config.yaml
model: "CTC audio transcriber"
dataset: "read English sentences (LibriTTS-R)"
train_examples: 15625
input: "waveform_16khz"
tokenizer: "char"
vocab_size: 32
arch: "conformer"
norm: "layernorm"
hidden_act: "gelu"
mlp_ratio: 4
head_dim: 48
fused_qkv: true
qk_norm: true
layer_scale_init: 1.0
inner_norm: true
wave_strides: [5, 2, 2, 2, 2, 2]
subsampling: 2
layers: 8
width: 160
positions: "sincos"
kernel_size: 15
init: "torch_default"
residual_init: "zero_last"
optimizer: "soap"
beta2: 0.999
learning_rate: 0.0037
beta1: 0.95
shampoo_beta: 0.95
eps: 1e-08
precondition_frequency: 20
max_precond_dim: 1536
one_sided: false
adamw_lr_other_params: 0.00095
max_grad_norm: 0.5
max_steps: 4500
batch_size: 64
epochs: 18.4
lr_schedule: "cosine"
final_lr_fraction: 0.1
warmup_steps: 130
weight_decay: 0.2
adamw_weight_decay_other_params: 0.01
Rows from block 3, named by matrix and row number. Each number is 50 + 12 x the weight over the matrix's rms, rounded and kept within 0 to 99. All counts start at 0.
# pw1: conv module expand (GLU, value and gate stacked) (model.blocks.3.conv.pw1.weight, 320x160), inputs 108-159
pw1.88:52 38 57 59 57 51 55 53 36 60 73 57 37 47 53 40 35 47 45 45 61 38 66 70 40 56 47 64 58 65 37 47 27 35 41 46 48 49 37 54 47 64 56 42 65 49 41 44 64 39 71 38
pw1.89:48 11 60 41 47 60 48 60 30 40 51 26 56 25 50 45 42 30 41 51 55 42 61 55 63 56 57 41 47 60 53 59 66 57 48 53 39 51 59 63 52 34 44 42 46 60 50 55 58 52 61 47
pw1.90:42 61 30 72 61 55 38 34 74 65 55 47 59 62 49 38 48 28 88 55 47 45 60 55 59 38 45 55 44 55 52 56 55 38 47 56 54 62 51 53 53 50 47 33 65 34 47 64 46 60 30 59
pw1.91:50 49 53 31 49 46 32 56 50 61 55 55 50 47 55 46 42 41 64 60 32 57 59 45 47 56 51 41 56 50 56 51 43 42 57 37 40 41 59 40 61 54 49 44 34 53 55 57 48 35 44 66
pw1.92:49 39 41 58 52 42 43 46 54 36 45 40 67 68 39 56 39 33 47 53 64 27 29 54 40 62 74 53 46 51 61 48 69 50 55 50 37 40 39 58 38 67 42 69 56 39 51 50 59 55 42 47
pw1.93:57 57 36 32 44 50 52 56 50 43 49 38 30 59 49 51 55 51 59 71 39 55 63 45 57 36 40 62 33 64 42 56 52 42 73 80 60 35 67 42 70 66 62 67 55 50 58 69 49 43 52 47
pw1.94:60 43 65 42 30 69 22 61 47 72 26 58 55 53 53 40 52 45 78 44 51 30 41 45 44 50 53 41 53 65 49 38 37 50 41 47 51 56 63 53 47 52 66 53 41 46 59 44 57 33 54 36
pw1.95:49 37 46 49 61 67 60 58 58 48 58 54 62 20 44 51 30 36 64 47 64 59 40 47 46 66 40 53 59 57 59 53 48 49 65 54 49 70 52 65 60 78 51 52 60 35 47 31 66 62 58 32
pw1.96:37 64 43 63 60 43 38 74 55 64 37 53 74 62 71 63 50 62 72 41 43 57 31 21 52 33 31 44 41 62 63 62 45 39 72 54 25 40 69 65 63 48 52 58 37 58 54 48 51 47 55 40
pw1.97:58 40 70 57 56 60 50 63 44 50 57 29 59 63 52 51 63 43 59 63 40 55 53 48 47 46 54 34 31 38 64 54 55 61 43 46 47 49 67 46 41 39 67 73 55 67 51 40 54 46 56 77
pw1.98:45 42 60 59 49 58 54 53 46 39 47 57 46 39 37 30 55 48 56 46 43 53 63 55 39 41 45 34 47 52 65 56 64 51 52 53 44 63 52 59 42 54 55 43 60 54 66 50 71 40 48 35
pw1.99:63 58 65 41 47 60 45 50 29 37 40 36 60 58 55 47 50 70 51 55 48 66 58 24 38 42 45 62 50 55 46 69 61 35 42 43 28 54 64 42 41 63 57 45 57 50 57 59 44 58 52 54
pw1.100:49 52 44 36 52 61 45 43 39 62 41 29 44 39 47 46 54 59 76 50 35 45 76 57 45 64 56 29 57 53 57 57 79 53 66 74 24 63 50 55 41 59 56 51 64 41 44 48 69 55 34 45
pw1.101:59 46 46 50 15 44 68 57 56 34 47 51 53 47 56 43 50 79 49 60 41 38 59 37 56 30 67 68 54 45 45 68 56 63 75 30 42 24 42 57 54 48 65 62 64 52 63 55 48 63 68 66
pw1.102:61 71 59 56 49 55 47 48 62 48 56 60 59 54 36 56 57 53 54 47 67 45 65 50 54 63 33 43 34 58 45 43 55 57 44 48 56 47 54 56 57 29 50 50 45 39 63 38 50 65 73 39
pw1.103:42 62 68 50 46 47 51 36 42 50 37 42 34 33 54 48 42 42 50 56 46 65 49 50 58 57 41 52 57 58 50 68 47 49 43 61 49 50 46 55 45 47 56 34 53 45 47 52 38 53 43 45
pw1.104:46 59 38 50 72 39 55 64 51 43 52 51 32 54 51 54 28 60 53 22 54 61 45 66 51 42 78 38 32 62 48 32 47 44 59 32 55 46 47 52 46 49 48 41 48 60 44 47 56 44 40 57
pw1.105:55 57 56 48 52 27 38 61 42 58 56 65 57 48 37 54 53 44 79 53 41 47 53 56 47 62 57 49 59 52 42 51 55 42 57 70 71 34 68 41 19 55 41 47 61 39 40 38 50 54 58 62
pw1.106:50 60 47 60 28 48 42 54 53 46 43 44 75 49 55 41 39 83 62 53 41 32 59 29 35 41 33 57 42 40 57 65 64 64 49 74 44 32 37 57 63 49 60 53 44 58 47 58 24 53 42 45
pw1.107:44 61 51 61 46 51 41 41 38 44 51 51 52 39 57 24 57 65 39 44 34 53 64 43 47 60 49 59 34 45 74 56 63 64 61 54 46 56 50 41 60 45 36 50 53 66 52 54 46 64 65 46
pw1.108:51 55 40 38 42 52 75 42 48 55 39 50 40 44 66 53 39 52 46 42 53 77 56 47 62 41 42 35 45 45 39 71 80 50 34 50 37 55 55 52 54 83 55 31 44 57 51 38 58 56 62 44
pw1.109:63 35 51 55 46 49 58 41 61 39 44 48 34 69 66 39 54 37 43 30 74 47 51 42 47 55 36 49 51 40 37 28 50 60 61 50 58 60 40 66 44 61 57 53 46 39 82 50 62 61 66 51
pw1.110:47 29 58 47 54 60 52 47 40 57 32 46 52 52 57 44 40 52 51 63 50 82 63 57 45 70 31 40 45 51 39 61 25 52 60 46 39 51 55 53 53 42 64 46 46 60 29 54 62 52 44 51
pw1.111:45 50 68 31 50 31 49 42 40 31 54 46 61 65 44 47 56 48 52 36 38 49 54 37 66 45 37 41 41 68 41 51 40 49 35 53 46 56 72 56 64 45 60 51 56 51 55 78 43 46 59 52
pw1.112:65 32 71 61 30 66 73 49 44 36 59 54 43 63 57 42 56 42 36 70 41 51 52 47 51 52 32 43 54 57 27 57 57 41 50 50 40 48 42 63 44 54 71 51 64 39 66 61 45 46 53 42
pw1.113:44 43 45 43 38 44 58 37 40 21 82 48 57 47 78 51 50 25 30 66 31 57 70 46 46 34 50 43 39 46 64 53 43 71 45 60 39 63 52 52 38 29 58 50 27 62 63 49 51 62 38 49
pw1.114:47 49 62 50 48 41 31 54 55 62 53 68 29 38 56 42 37 58 50 45 39 70 20 50 59 55 38 43 48 50 59 39 45 45 71 31 56 49 58 56 49 50 34 53 59 38 42 56 49 43 44 41
pw1.115:43 36 31 51 36 59 44 43 54 40 30 52 40 49 26 44 66 55 38 54 47 45 43 47 50 53 63 73 53 36 65 62 53 47 48 57 46 39 66 67 51 44 37 30 49 54 57 50 51 68 42 46
pw1.116:59 58 53 44 57 66 59 63 56 56 47 67 64 51 49 66 35 68 46 67 22 65 44 38 39 45 51 62 51 53 59 48 45 49 50 59 59 56 52 52 58 54 47 30 37 55 61 57 28 57 49 67
pw1.117:76 50 47 46 35 59 57 54 37 54 60 30 44 34 36 66 31 50 48 34 52 36 38 39 59 39 42 45 64 53 33 39 63 57 54 68 62 47 62 63 39 74 53 45 67 57 72 49 48 56 48 44
pw1.118:44 70 25 38 36 61 64 54 50 20 44 45 45 54 48 58 51 32 58 34 56 37 39 52 45 52 55 40 62 52 47 36 24 46 68 37 51 44 57 42 61 54 37 50 64 75 55 54 64 37 57 47
pw1.119:40 60 63 54 49 46 74 44 68 62 49 36 49 42 63 38 50 41 47 46 27 48 43 41 69 41 56 60 42 56 41 52 54 78 63 58 49 30 54 65 36 59 47 38 45 52 63 62 54 64 40 65
pw1.120:36 48 70 57 63 54 30 53 44 33 38 54 33 40 31 41 42 59 64 51 60 49 46 57 35 41 53 53 45 58 58 53 63 51 34 60 55 52 57 50 56 61 71 69 37 47 47 50 22 57 51 32
pw1.121:49 35 32 71 61 55 56 43 51 31 63 50 63 64 42 44 52 80 60 57 59 41 52 55 46 43 40 34 53 48 63 59 56 32 51 43 38 49 49 48 28 52 50 53 46 49 46 37 34 38 54 52
pw1.122:68 44 45 51 49 53 48 53 69 68 31 57 39 28 51 29 63 38 58 51 42 61 54 43 60 52 50 52 45 57 39 45 60 43 40 59 59 70 46 51 44 56 30 35 43 44 54 37 49 32 66 43
pw1.123:54 57 54 60 45 30 49 49 57 47 54 42 46 48 60 63 71 54 54 53 56 59 55 66 41 46 58 60 73 40 50 36 35 50 46 58 70 57 45 50 52 31 44 43 51 61 40 18 61 57 51 43
pw1.124:55 61 57 54 72 34 57 38 47 50 53 49 73 57 43 49 65 24 52 59 43 47 56 45 42 55 59 39 59 22 56 58 45 44 49 38 53 59 67 50 58 73 55 60 51 50 50 46 66 29 52 44
pw1.125:58 72 46 44 36 58 55 75 34 71 46 51 63 39 56 38 31 31 49 36 49 51 70 58 53 70 43 48 57 73 44 66 42 75 45 43 37 48 55 47 52 54 61 57 46 42 49 54 50 52 59 34
pw1.126:67 64 51 58 52 36 49 32 73 29 58 45 55 56 50 48 43 71 54 30 42 60 41 32 65 62 47 63 49 52 42 53 42 41 57 63 61 66 47 67 39 58 48 30 35 42 49 26 74 54 57 40
pw1.127:50 37 38 55 37 53 56 46 47 55 54 44 58 26 48 33 46 43 43 31 41 49 56 61 46 49 73 26 62 43 47 44 53 24 71 38 60 34 50 53 57 48 56 54 57 39 51 68 45 45 54 47
pw1.128:44 38 57 76 45 68 46 73 63 55 54 31 24 57 49 64 47 57 41 45 58 53 31 36 47 57 48 57 50 51 38 52 39 38 41 45 51 50 42 56 41 47 65 39 68 52 68 65 52 46 46 40
pw1.129:44 25 54 41 45 47 66 67 64 47 34 60 63 22 64 72 79 50 43 36 46 41 49 69 34 59 74 62 49 78 27 59 45 65 49 41 17 36 36 51 63 39 51 47 34 41 57 23 39 49 42 47
pw1.130:63 31 61 56 59 49 68 50 42 38 37 38 38 47 50 48 43 56 51 46 40 54 55 35 59 55 24 40 65 23 53 38 72 61 26 65 41 46 58 69 43 36 47 41 68 33 60 46 32 67 64 49
pw1.131:42 51 25 52 50 38 39 58 54 49 64 59 78 50 31 32 48 53 67 25 40 44 42 60 44 48 61 65 77 54 55 48 35 71 60 44 63 44 37 34 44 40 56 51 49 41 62 74 42 54 46 73
pw1.132:52 53 57 41 59 73 78 53 47 67 37 60 48 51 44 49 70 50 65 54 49 37 57 66 53 40 63 40 57 56 42 38 49 31 41 34 69 44 39 47 51 51 45 48 35 41 31 50 51 53 50 53
pw1.133:46 48 67 62 50 53 73 57 42 58 22 61 38 80 57 44 39 37 54 65 60 57 45 86 45 56 55 46 47 44 47 54 49 34 41 36 80 54 43 45 50 41 55 35 47 34 46 45 50 55 40 45
pw1.134:75 52 35 58 48 41 62 31 52 51 52 64 51 60 38 46 50 53 28 32 51 38 59 44 54 64 53 46 49 40 57 37 41 58 44 52 35 58 39 51 69 71 50 59 52 47 43 54 70 47 61 56
pw1.135:56 51 49 37 45 51 55 64 82 75 41 53 56 51 44 53 32 59 40 46 52 54 64 68 69 55 58 57 45 49 39 45 58 50 63 65 35 65 33 39 63 37 59 61 36 52 23 56 50 38 51 50
pw1.136:46 37 50 43 39 27 55 48 43 63 57 59 61 50 65 55 65 55 34 70 49 52 37 29 57 40 40 57 27 44 42 55 52 61 55 37 59 50 39 48 72 68 46 39 36 59 50 73 40 23 42 39
pw1.137:48 43 50 44 50 43 41 51 66 28 43 47 43 44 47 56 60 35 53 72 59 32 48 37 49 70 50 46 64 56 58 38 47 47 43 40 59 48 56 63 54 37 52 71 50 51 28 53 42 36 52 55
pw1.138:58 44 42 65 42 37 53 54 36 42 42 41 38 50 41 59 43 33 42 53 37 59 46 65 47 57 47 40 46 45 55 70 38 52 51 30 69 48 37 53 59 38 41 51 52 51 41 62 31 57 37 66
pw1.139:33 59 44 27 54 45 44 44 43 52 53 51 49 67 62 51 38 50 52 32 56 35 54 53 55 41 37 49 50 43 48 45 75 41 62 59 68 50 41 47 56 43 66 42 56 26 60 48 60 54 46 28
pw1.140:40 45 48 44 47 51 66 51 43 39 58 40 24 45 50 45 66 43 67 55 32 50 48 46 53 48 71 60 52 44 28 58 47 49 30 55 32 34 50 67 42 47 65 71 54 64 40 42 61 52 66 45
pw1.141:74 67 51 42 50 39 50 64 44 48 45 46 39 65 43 57 60 57 48 50 61 59 46 46 28 64 49 65 37 62 53 64 67 41 50 60 56 46 43 56 69 45 24 40 60 63 45 56 41 61 55 51
pw1.142:67 53 42 39 55 53 50 11 55 45 43 50 46 66 63 34 34 51 60 55 44 60 39 20 43 68 58 68 56 31 59 32 32 63 55 44 50 60 55 58 62 49 53 36 53 54 59 31 37 62 42 42
pw1.143:67 56 34 47 39 59 40 40 27 57 51 55 45 47 39 43 32 34 45 60 54 76 51 52 25 46 56 44 52 59 37 42 33 53 63 55 60 22 49 50 26 64 63 54 63 54 40 50 46 43 36 44
pw1.144:48 57 36 50 49 42 57 40 64 58 49 56 45 39 28 55 63 41 57 51 44 61 52 42 45 26 49 39 68 59 58 60 53 42 31 51 47 54 45 46 57 49 45 86 57 64 48 54 58 22 43 41
pw1.145:54 52 46 50 54 51 30 41 55 40 24 58 65 60 28 54 51 61 43 46 56 52 47 59 38 24 60 52 43 46 63 25 43 55 54 52 60 49 50 70 59 38 43 51 50 56 66 58 53 46 48 54
pw1.146:46 44 44 56 65 58 57 42 78 55 53 58 55 47 55 53 59 48 49 56 51 63 51 37 41 56 49 46 67 54 61 54 38 41 57 43 50 44 36 56 48 67 51 64 42 68 38 55 42 25 49 46
pw1.147:52 53 62 56 55 46 41 68 30 56 47 65 50 45 34 46 60 42 40 55 64 47 61 52 56 39 66 40 51 28 49 83 56 52 64 46 48 54 46 51 41 51 53 43 33 35 27 49 44 42 37 39
pw1.148:45 60 75 57 43 69 55 55 50 38 58 42 33 38 62 61 54 51 24 53 59 31 72 49 45 33 59 37 62 33 61 60 63 45 51 48 55 49 52 58 61 55 47 54 54 54 46 69 61 31 32 50
pw1.149:46 50 57 60 50 39 44 42 45 49 70 72 23 63 50 52 39 50 38 54 37 50 37 64 61 66 48 51 61 43 66 46 52 72 48 51 31 48 55 47 45 57 33 42 55 28 59 42 67 44 56 49
pw1.150:43 53 43 61 34 53 51 35 57 50 51 38 63 52 51 51 44 57 67 67 74 36 57 42 34 43 40 45 64 49 41 39 55 31 46 49 54 47 35 59 49 38 53 44 56 39 55 45 50 60 59 47
pw1.151:57 36 51 47 78 49 65 55 58 45 45 61 45 62 54 34 58 62 38 44 52 35 30 48 44 51 45 57 62 43 59 63 47 52 47 54 48 68 12 51 63 36 24 29 35 35 44 51 32 58 43 53
pw1.152:51 46 37 40 39 48 56 47 46 51 58 29 58 37 45 58 55 59 36 49 53 50 48 39 63 50 45 74 47 40 68 64 44 48 51 57 35 38 59 77 55 42 75 30 49 37 50 46 58 53 49 59
pw1.153:33 59 48 53 40 49 45 50 39 52 50 51 58 62 48 40 42 51 36 55 36 41 59 68 57 55 55 56 57 41 47 49 52 36 69 67 53 59 35 40 52 50 63 63 39 52 46 42 54 52 58 55
pw1.154:25 54 53 51 50 49 41 55 63 49 36 59 35 52 57 60 53 53 62 44 51 40 53 33 65 61 57 64 52 42 45 70 69 62 44 52 53 60 72 58 42 62 46 38 55 52 66 61 63 59 45 57
pw1.155:66 74 59 56 52 53 60 50 55 64 56 53 45 39 50 60 49 45 48 45 46 55 35 52 69 49 36 59 51 73 40 51 45 70 62 45 43 53 52 68 45 41 58 22 59 54 51 50 38 58 26 43
pw1.156:42 57 46 51 73 30 57 40 46 60 46 77 48 57 40 43 28 41 54 58 60 30 46 50 49 58 55 58 68 50 55 41 53 44 38 63 37 54 52 53 49 59 39 51 34 46 50 67 52 43 54 74
pw1.157:45 58 51 37 65 58 69 53 72 51 48 48 44 38 37 55 40 55 57 38 44 41 41 39 63 30 42 49 48 48 70 46 60 63 48 61 55 64 48 54 43 35 39 51 44 54 60 57 50 54 81 39
pw1.158:53 53 51 57 37 61 42 51 53 56 50 68 48 47 43 52 65 59 61 45 22 42 50 33 40 53 64 42 61 54 61 55 50 59 52 42 41 47 30 44 44 46 52 47 58 65 48 59 47 43 25 54
pw1.159:46 44 49 48 48 53 35 53 52 47 69 58 56 51 49 67 44 39 36 40 39 60 51 47 31 65 56 40 71 46 52 57 47 36 61 58 48 48 31 43 66 66 56 35 43 47 47 54 65 53 59 57
pw1.160:57 54 46 53 31 60 65 31 41 25 47 38 37 61 55 28 14 58 33 54 65 63 58 59 48 57 55 56 36 41 55 54 59 66 53 60 36 44 32 49 47 30 56 59 42 53 34 52 46 44 33 32
pw1.161:58 46 33 45 61 36 52 62 48 41 39 18 61 38 47 54 69 33 48 65 25 61 56 48 47 39 21 61 75 69 59 53 46 44 45 55 23 29 50 48 48 61 82 38 37 61 50 34 47 58 34 61
pw1.162:58 18 51 48 72 54 62 55 48 51 41 38 50 67 56 42 39 46 69 47 61 22 36 61 57 48 53 52 19 49 55 37 67 33 36 58 45 39 36 55 56 38 57 68 30 59 46 48 38 41 70 36
pw1.163:67 51 52 57 82 66 59 36 52 58 54 29 38 46 31 32 56 59 46 39 44 56 47 31 55 58 59 52 37 34 39 66 54 29 41 33 39 13 51 56 51 38 51 66 62 58 57 45 32 45 55 54
pw1.164:45 64 40 62 24 35 50 41 47 51 44 48 69 54 60 41 37 32 14 47 54 53 52 61 79 51 41 46 46 51 51 54 74 48 40 53 36 78 42 32 44 46 38 48 60 25 41 53 68 66 48 47
pw1.165:41 58 73 75 75 43 30 53 56 64 56 47 36 58 73 53 59 44 53 36 57 71 23 37 31 55 46 33 48 69 78 47 49 46 61 58 48 52 40 31 52 29 44 36 43 26 33 28 48 50 52 62
pw1.166:60 45 51 44 44 50 26 51 34 50 63 42 43 61 29 82 63 33 44 57 71 40 39 54 46 30 45 45 54 55 53 69 69 61 48 40 42 39 64 37 59 64 77 37 32 47 51 41 42 56 67 24
pw1.167:42 63 19 69 57 66 59 48 40 62 41 50 64 70 44 62 57 65 54 40 46 44 55 40 47 48 65 68 37 50 53 50 43 53 65 50 42 54 42 54 24 79 61 36 69 81 37 65 74 48 56 35
pw1.168:37 46 73 73 49 46 52 68 60 54 43 32 70 77 63 26 51 48 55 57 43 72 58 38 57 56 42 57 55 55 32 65 40 54 33 64 32 60 53 44 58 69 64 22 69 67 46 56 44 55 61 71
pw1.169:49 38 47 47 46 59 45 35 35 68 63 61 53 34 62 69 66 41 48 35 56 66 54 30 29 54 45 63 67 80 69 48 71 67 53 53 33 46 33 31 56 38 54 73 59 45 67 32 40 64 45 59
pw1.170:52 55 45 47 40 43 49 23 44 46 56 50 60 62 58 26 49 35 62 66 69 65 32 32 40 74 44 74 58 54 61 31 47 25 55 39 40 47 67 52 69 40 51 35 35 51 40 43 43 53 67 53
pw1.171:37 53 33 56 39 48 80 36 51 62 58 32 37 35 33 28 45 31 46 53 52 43 54 46 72 60 28 63 33 52 55 30 57 43 57 62 57 55 63 82 57 44 54 44 45 50 50 46 66 30 46 40
pw1.172:35 46 36 49 43 61 49 53 69 50 82 55 65 52 54 60 79 47 51 66 52 34 38 47 11 57 30 39 67 57 22 43 55 44 38 38 53 56 23 56 58 66 63 40 55 62 34 43 47 54 67 50
pw1.173:62 50 41 56 56 45 35 60 69 51 62 65 66 46 47 40 53 65 32 45 64 47 56 40 36 47 57 67 77 57 44 65 30 40 31 55 37 59 32 41 60 29 46 54 42 48 46 85 29 44 66 36
pw1.174:38 30 41 59 47 47 29 47 39 61 54 68 66 52 52 49 35 46 63 34 57 58 25 50 57 51 45 80 26 50 33 56 49 66 24 26 69 43 50 48 79 31 91 48 56 50 60 55 49 70 42 32
pw1.175:39 60 49 70 57 47 38 44 57 42 24 54 42 48 58 35 46 51 34 49 53 37 34 57 46 22 51 33 57 42 43 50 62 50 45 40 58 50 46 21 51 58 55 54 50 51 41 52 56 65 48 49
pw1.176:53 35 39 49 61 53 39 36 47 55 64 55 53 45 41 62 41 40 57 51 54 58 70 28 59 37 52 65 34 68 59 36 45 55 46 62 57 57 53 51 57 69 45 62 51 57 45 45 47 48 52 61
pw1.177:39 33 48 56 56 54 63 60 44 29 32 23 47 70 51 19 38 58 51 60 36 58 57 52 49 33 50 52 43 48 73 52 28 53 59 65 51 44 61 37 21 58 55 40 41 55 67 69 84 57 62 40
pw1.178:56 65 63 50 66 56 63 55 44 55 40 50 59 70 52 49 43 50 55 55 56 36 34 36 57 56 55 67 49 56 57 54 32 50 34 46 44 52 53 76 44 50 56 54 70 47 31 39 70 26 42 52
pw1.179:44 57 67 64 52 58 37 44 33 51 64 59 50 51 47 48 64 67 48 50 44 41 36 55 49 30 61 50 50 55 75 41 52 31 35 35 40 65 15 47 52 62 54 54 80 58 48 55 50 59 77 46
pw1.180:30 26 41 64 48 38 48 44 46 35 38 49 46 40 33 36 61 28 53 30 69 54 53 48 59 61 34 48 78 71 39 51 68 54 53 55 52 65 42 71 32 50 58 55 33 63 33 57 67 49 66 49
pw1.181:55 63 50 35 63 41 79 45 53 41 43 50 37 49 69 43 42 46 42 49 45 38 49 61 55 35 64 39 34 57 17 66 40 43 53 36 42 50 78 72 83 48 36 81 49 54 33 47 20 50 56 54
pw1.182:52 62 47 61 31 40 49 37 44 46 34 29 39 65 48 67 37 40 30 46 37 40 41 56 54 61 55 50 52 73 37 38 64 55 50 52 66 22 31 60 58 60 44 66 52 50 69 50 29 46 44 46
pw1.183:75 53 18 49 51 81 59 64 37 42 65 49 60 46 31 51 41 50 31 70 41 49 47 45 54 48 30 51 24 45 42 37 64 38 73 65 24 50 35 75 50 75 56 42 47 43 57 82 32 40 63 72
pw1.184:74 52 55 46 68 50 40 49 51 55 53 43 50 53 48 43 73 43 28 51 45 49 31 68 53 83 59 54 45 51 65 41 66 42 65 39 49 57 60 45 49 43 57 49 25 66 63 51 41 64 65 53
pw1.185:62 53 41 45 42 28 45 76 46 31 21 43 32 46 53 34 51 58 36 45 48 61 50 28 43 43 20 78 57 57 54 50 83 54 46 66 52 31 67 56 62 54 30 42 61 59 59 62 37 56 62 53
pw1.186:47 39 51 41 45 22 37 26 40 14 43 33 59 79 51 61 62 31 35 61 45 31 47 41 45 73 56 64 47 35 62 54 50 67 53 53 25 41 41 48 61 37 57 43 26 71 41 49 66 62 55 33
pw1.187:28 30 56 49 39 49 68 45 31 48 69 47 72 61 56 50 61 55 51 31 58 61 52 73 56 39 51 44 44 39 72 52 61 46 46 36 61 51 71 38 49 33 99 50 55 49 51 58 52 24 65 47
pw1.188:23 19 38 39 49 45 55 51 43 71 48 42 43 49 72 57 53 43 40 31 40 50 49 34 26 43 70 82 35 38 38 23 69 45 48 38 29 71 63 60 51 53 37 55 41 50 42 45 68 48 35 62
pw1.189:68 40 70 47 53 34 52 53 50 70 55 55 50 56 53 54 66 61 20 41 37 51 40 49 54 58 71 37 38 55 32 60 50 20 42 75 37 52 41 58 39 52 60 54 47 40 48 92 34 36 32 53
pw1.190:46 35 63 26 78 63 52 39 28 60 52 32 26 61 56 59 38 49 60 67 47 37 58 31 74 28 62 64 44 54 34 52 30 50 29 47 37 48 84 75 56 41 53 53 45 52 51 47 16 72 62 46
pw1.191:68 49 56 58 40 56 64 69 51 63 46 61 52 52 60 31 56 39 61 47 22 68 51 44 32 60 58 35 53 48 62 61 45 69 47 48 49 33 44 59 48 54 67 34 41 57 29 49 48 62 40 43
pw1.192:70 39 57 30 55 79 57 34 65 58 32 60 32 35 43 53 67 35 67 50 40 67 36 55 38 42 41 56 48 47 53 56 50 48 34 37 33 24 41 64 39 55 64 49 47 58 47 43 39 56 66 51
pw1.193:34 54 54 63 20 42 70 46 45 42 35 30 52 62 52 49 73 43 55 57 18 42 24 38 37 44 56 63 24 59 39 60 39 68 52 35 57 61 63 36 37 55 36 34 77 46 75 62 58 64 63 50
pw1.194:35 45 54 68 52 50 46 58 47 20 57 60 30 50 65 49 56 56 34 50 70 35 38 42 56 29 29 69 42 59 60 52 42 44 40 49 62 32 54 53 70 51 69 36 65 54 32 49 46 55 53 67
pw1.195:70 58 38 36 52 60 67 43 67 69 45 50 53 51 64 50 32 35 50 61 47 55 27 36 44 50 42 55 52 42 51 54 49 41 34 44 54 51 49 36 54 53 58 76 63 59 51 77 51 53 57 61
pw1.196:53 56 26 42 37 47 45 50 36 60 26 34 51 56 50 41 63 52 26 66 50 35 41 35 57 39 37 69 31 48 47 43 59 47 62 45 54 58 44 47 48 36 40 58 46 45 15 59 60 61 62 31
pw1.197:58 29 34 52 40 18 31 43 66 21 35 50 43 43 59 40 60 66 58 26 58 41 64 59 66 37 28 57 62 44 60 49 55 44 46 57 55 40 67 57 73 62 34 49 45 43 64 53 29 33 56 44
pw1.198:52 52 67 35 61 53 52 52 47 55 51 52 37 28 50 51 71 46 46 24 75 27 29 53 51 35 67 43 29 57 64 54 55 56 61 84 26 49 59 52 63 70 55 71 53 44 51 40 59 22 44 41
pw1.199:58 66 46 55 52 46 57 54 44 39 47 68 47 59 45 75 49 80 45 29 56 29 45 44 57 49 33 61 41 63 57 65 53 33 62 68 65 42 45 48 62 39 48 39 53 52 77 45 30 68 38 47
pw1.200:57 51 45 61 49 50 59 53 54 69 52 46 42 55 59 54 43 50 42 60 69 52 54 40 40 58 14 61 47 65 64 50 45 73 36 36 25 52 49 28 38 49 48 28 45 44 37 59 48 53 33 47
pw1.201:36 59 31 57 22 63 50 60 55 52 50 36 33 44 85 39 60 59 22 51 54 47 51 42 40 51 50 46 64 41 40 41 55 53 45 34 41 81 31 35 77 57 35 38 16 56 37 59 67 55 41 62
pw1.202:36 32 39 52 26 44 52 37 43 26 43 52 27 76 36 43 54 47 51 55 48 28 68 52 51 43 54 60 54 47 47 55 66 38 52 42 64 37 71 39 66 64 56 65 59 56 60 50 39 61 49 50
pw1.203:31 34 44 44 59 48 43 46 49 50 62 31 30 51 47 52 39 62 59 58 66 27 30 55 57 46 58 71 51 59 43 40 57 45 52 65 44 44 54 39 54 60 60 53 55 46 33 69 44 54 75 67
pw1.204:72 38 43 57 54 45 44 61 59 44 41 44 13 61 51 54 66 44 81 30 51 36 53 64 33 56 48 18 65 58 42 44 39 66 51 33 49 55 59 43 47 39 60 72 29 48 57 51 67 50 63 35
pw1.205:32 45 60 47 51 52 45 60 37 21 51 30 29 60 29 53 65 48 30 64 29 55 49 49 54 48 37 42 43 62 47 61 40 66 47 41 50 56 56 51 57 36 48 47 32 56 48 36 61 61 38 79
pw1.206:34 62 37 45 68 37 71 35 43 47 55 54 54 34 45 40 65 56 39 35 32 70 49 51 46 25 49 41 57 55 34 42 70 38 41 33 55 45 53 69 58 42 40 27 37 37 35 34 55 48 60 52
pw1.207:42 54 67 40 44 43 30 23 54 34 33 50 57 51 45 41 54 41 41 58 53 41 37 66 50 42 75 49 74 65 51 39 42 42 41 60 49 55 71 26 53 54 52 49 36 51 28 55 64 40 39 65
pw1.208:32 73 41 27 41 61 63 54 41 71 53 42 58 65 43 69 25 67 43 30 49 31 38 59 53 62 40 48 41 58 64 60 80 81 38 45 36 58 48 51 63 59 42 34 67 49 49 45 53 58 43 27
pw1.209:56 42 50 38 54 50 52 38 44 52 52 66 71 55 51 76 57 38 70 60 40 51 59 44 43 67 51 41 45 44 59 56 49 53 24 36 48 81 28 63 42 33 28 69 41 46 37 50 42 35 62 55
pw1.210:38 43 53 54 36 65 40 55 66 61 57 26 53 40 36 37 40 31 53 33 69 58 35 39 33 63 45 50 49 32 69 43 82 34 46 57 46 41 53 89 30 43 60 57 66 63 37 42 55 75 20 40
pw1.211:44 57 63 51 43 38 41 51 52 63 57 32 58 68 35 38 51 55 50 49 72 56 55 38 36 48 53 48 59 53 50 40 41 55 37 50 10 28 52 69 60 32 65 48 62 52 70 52 65 66 34 32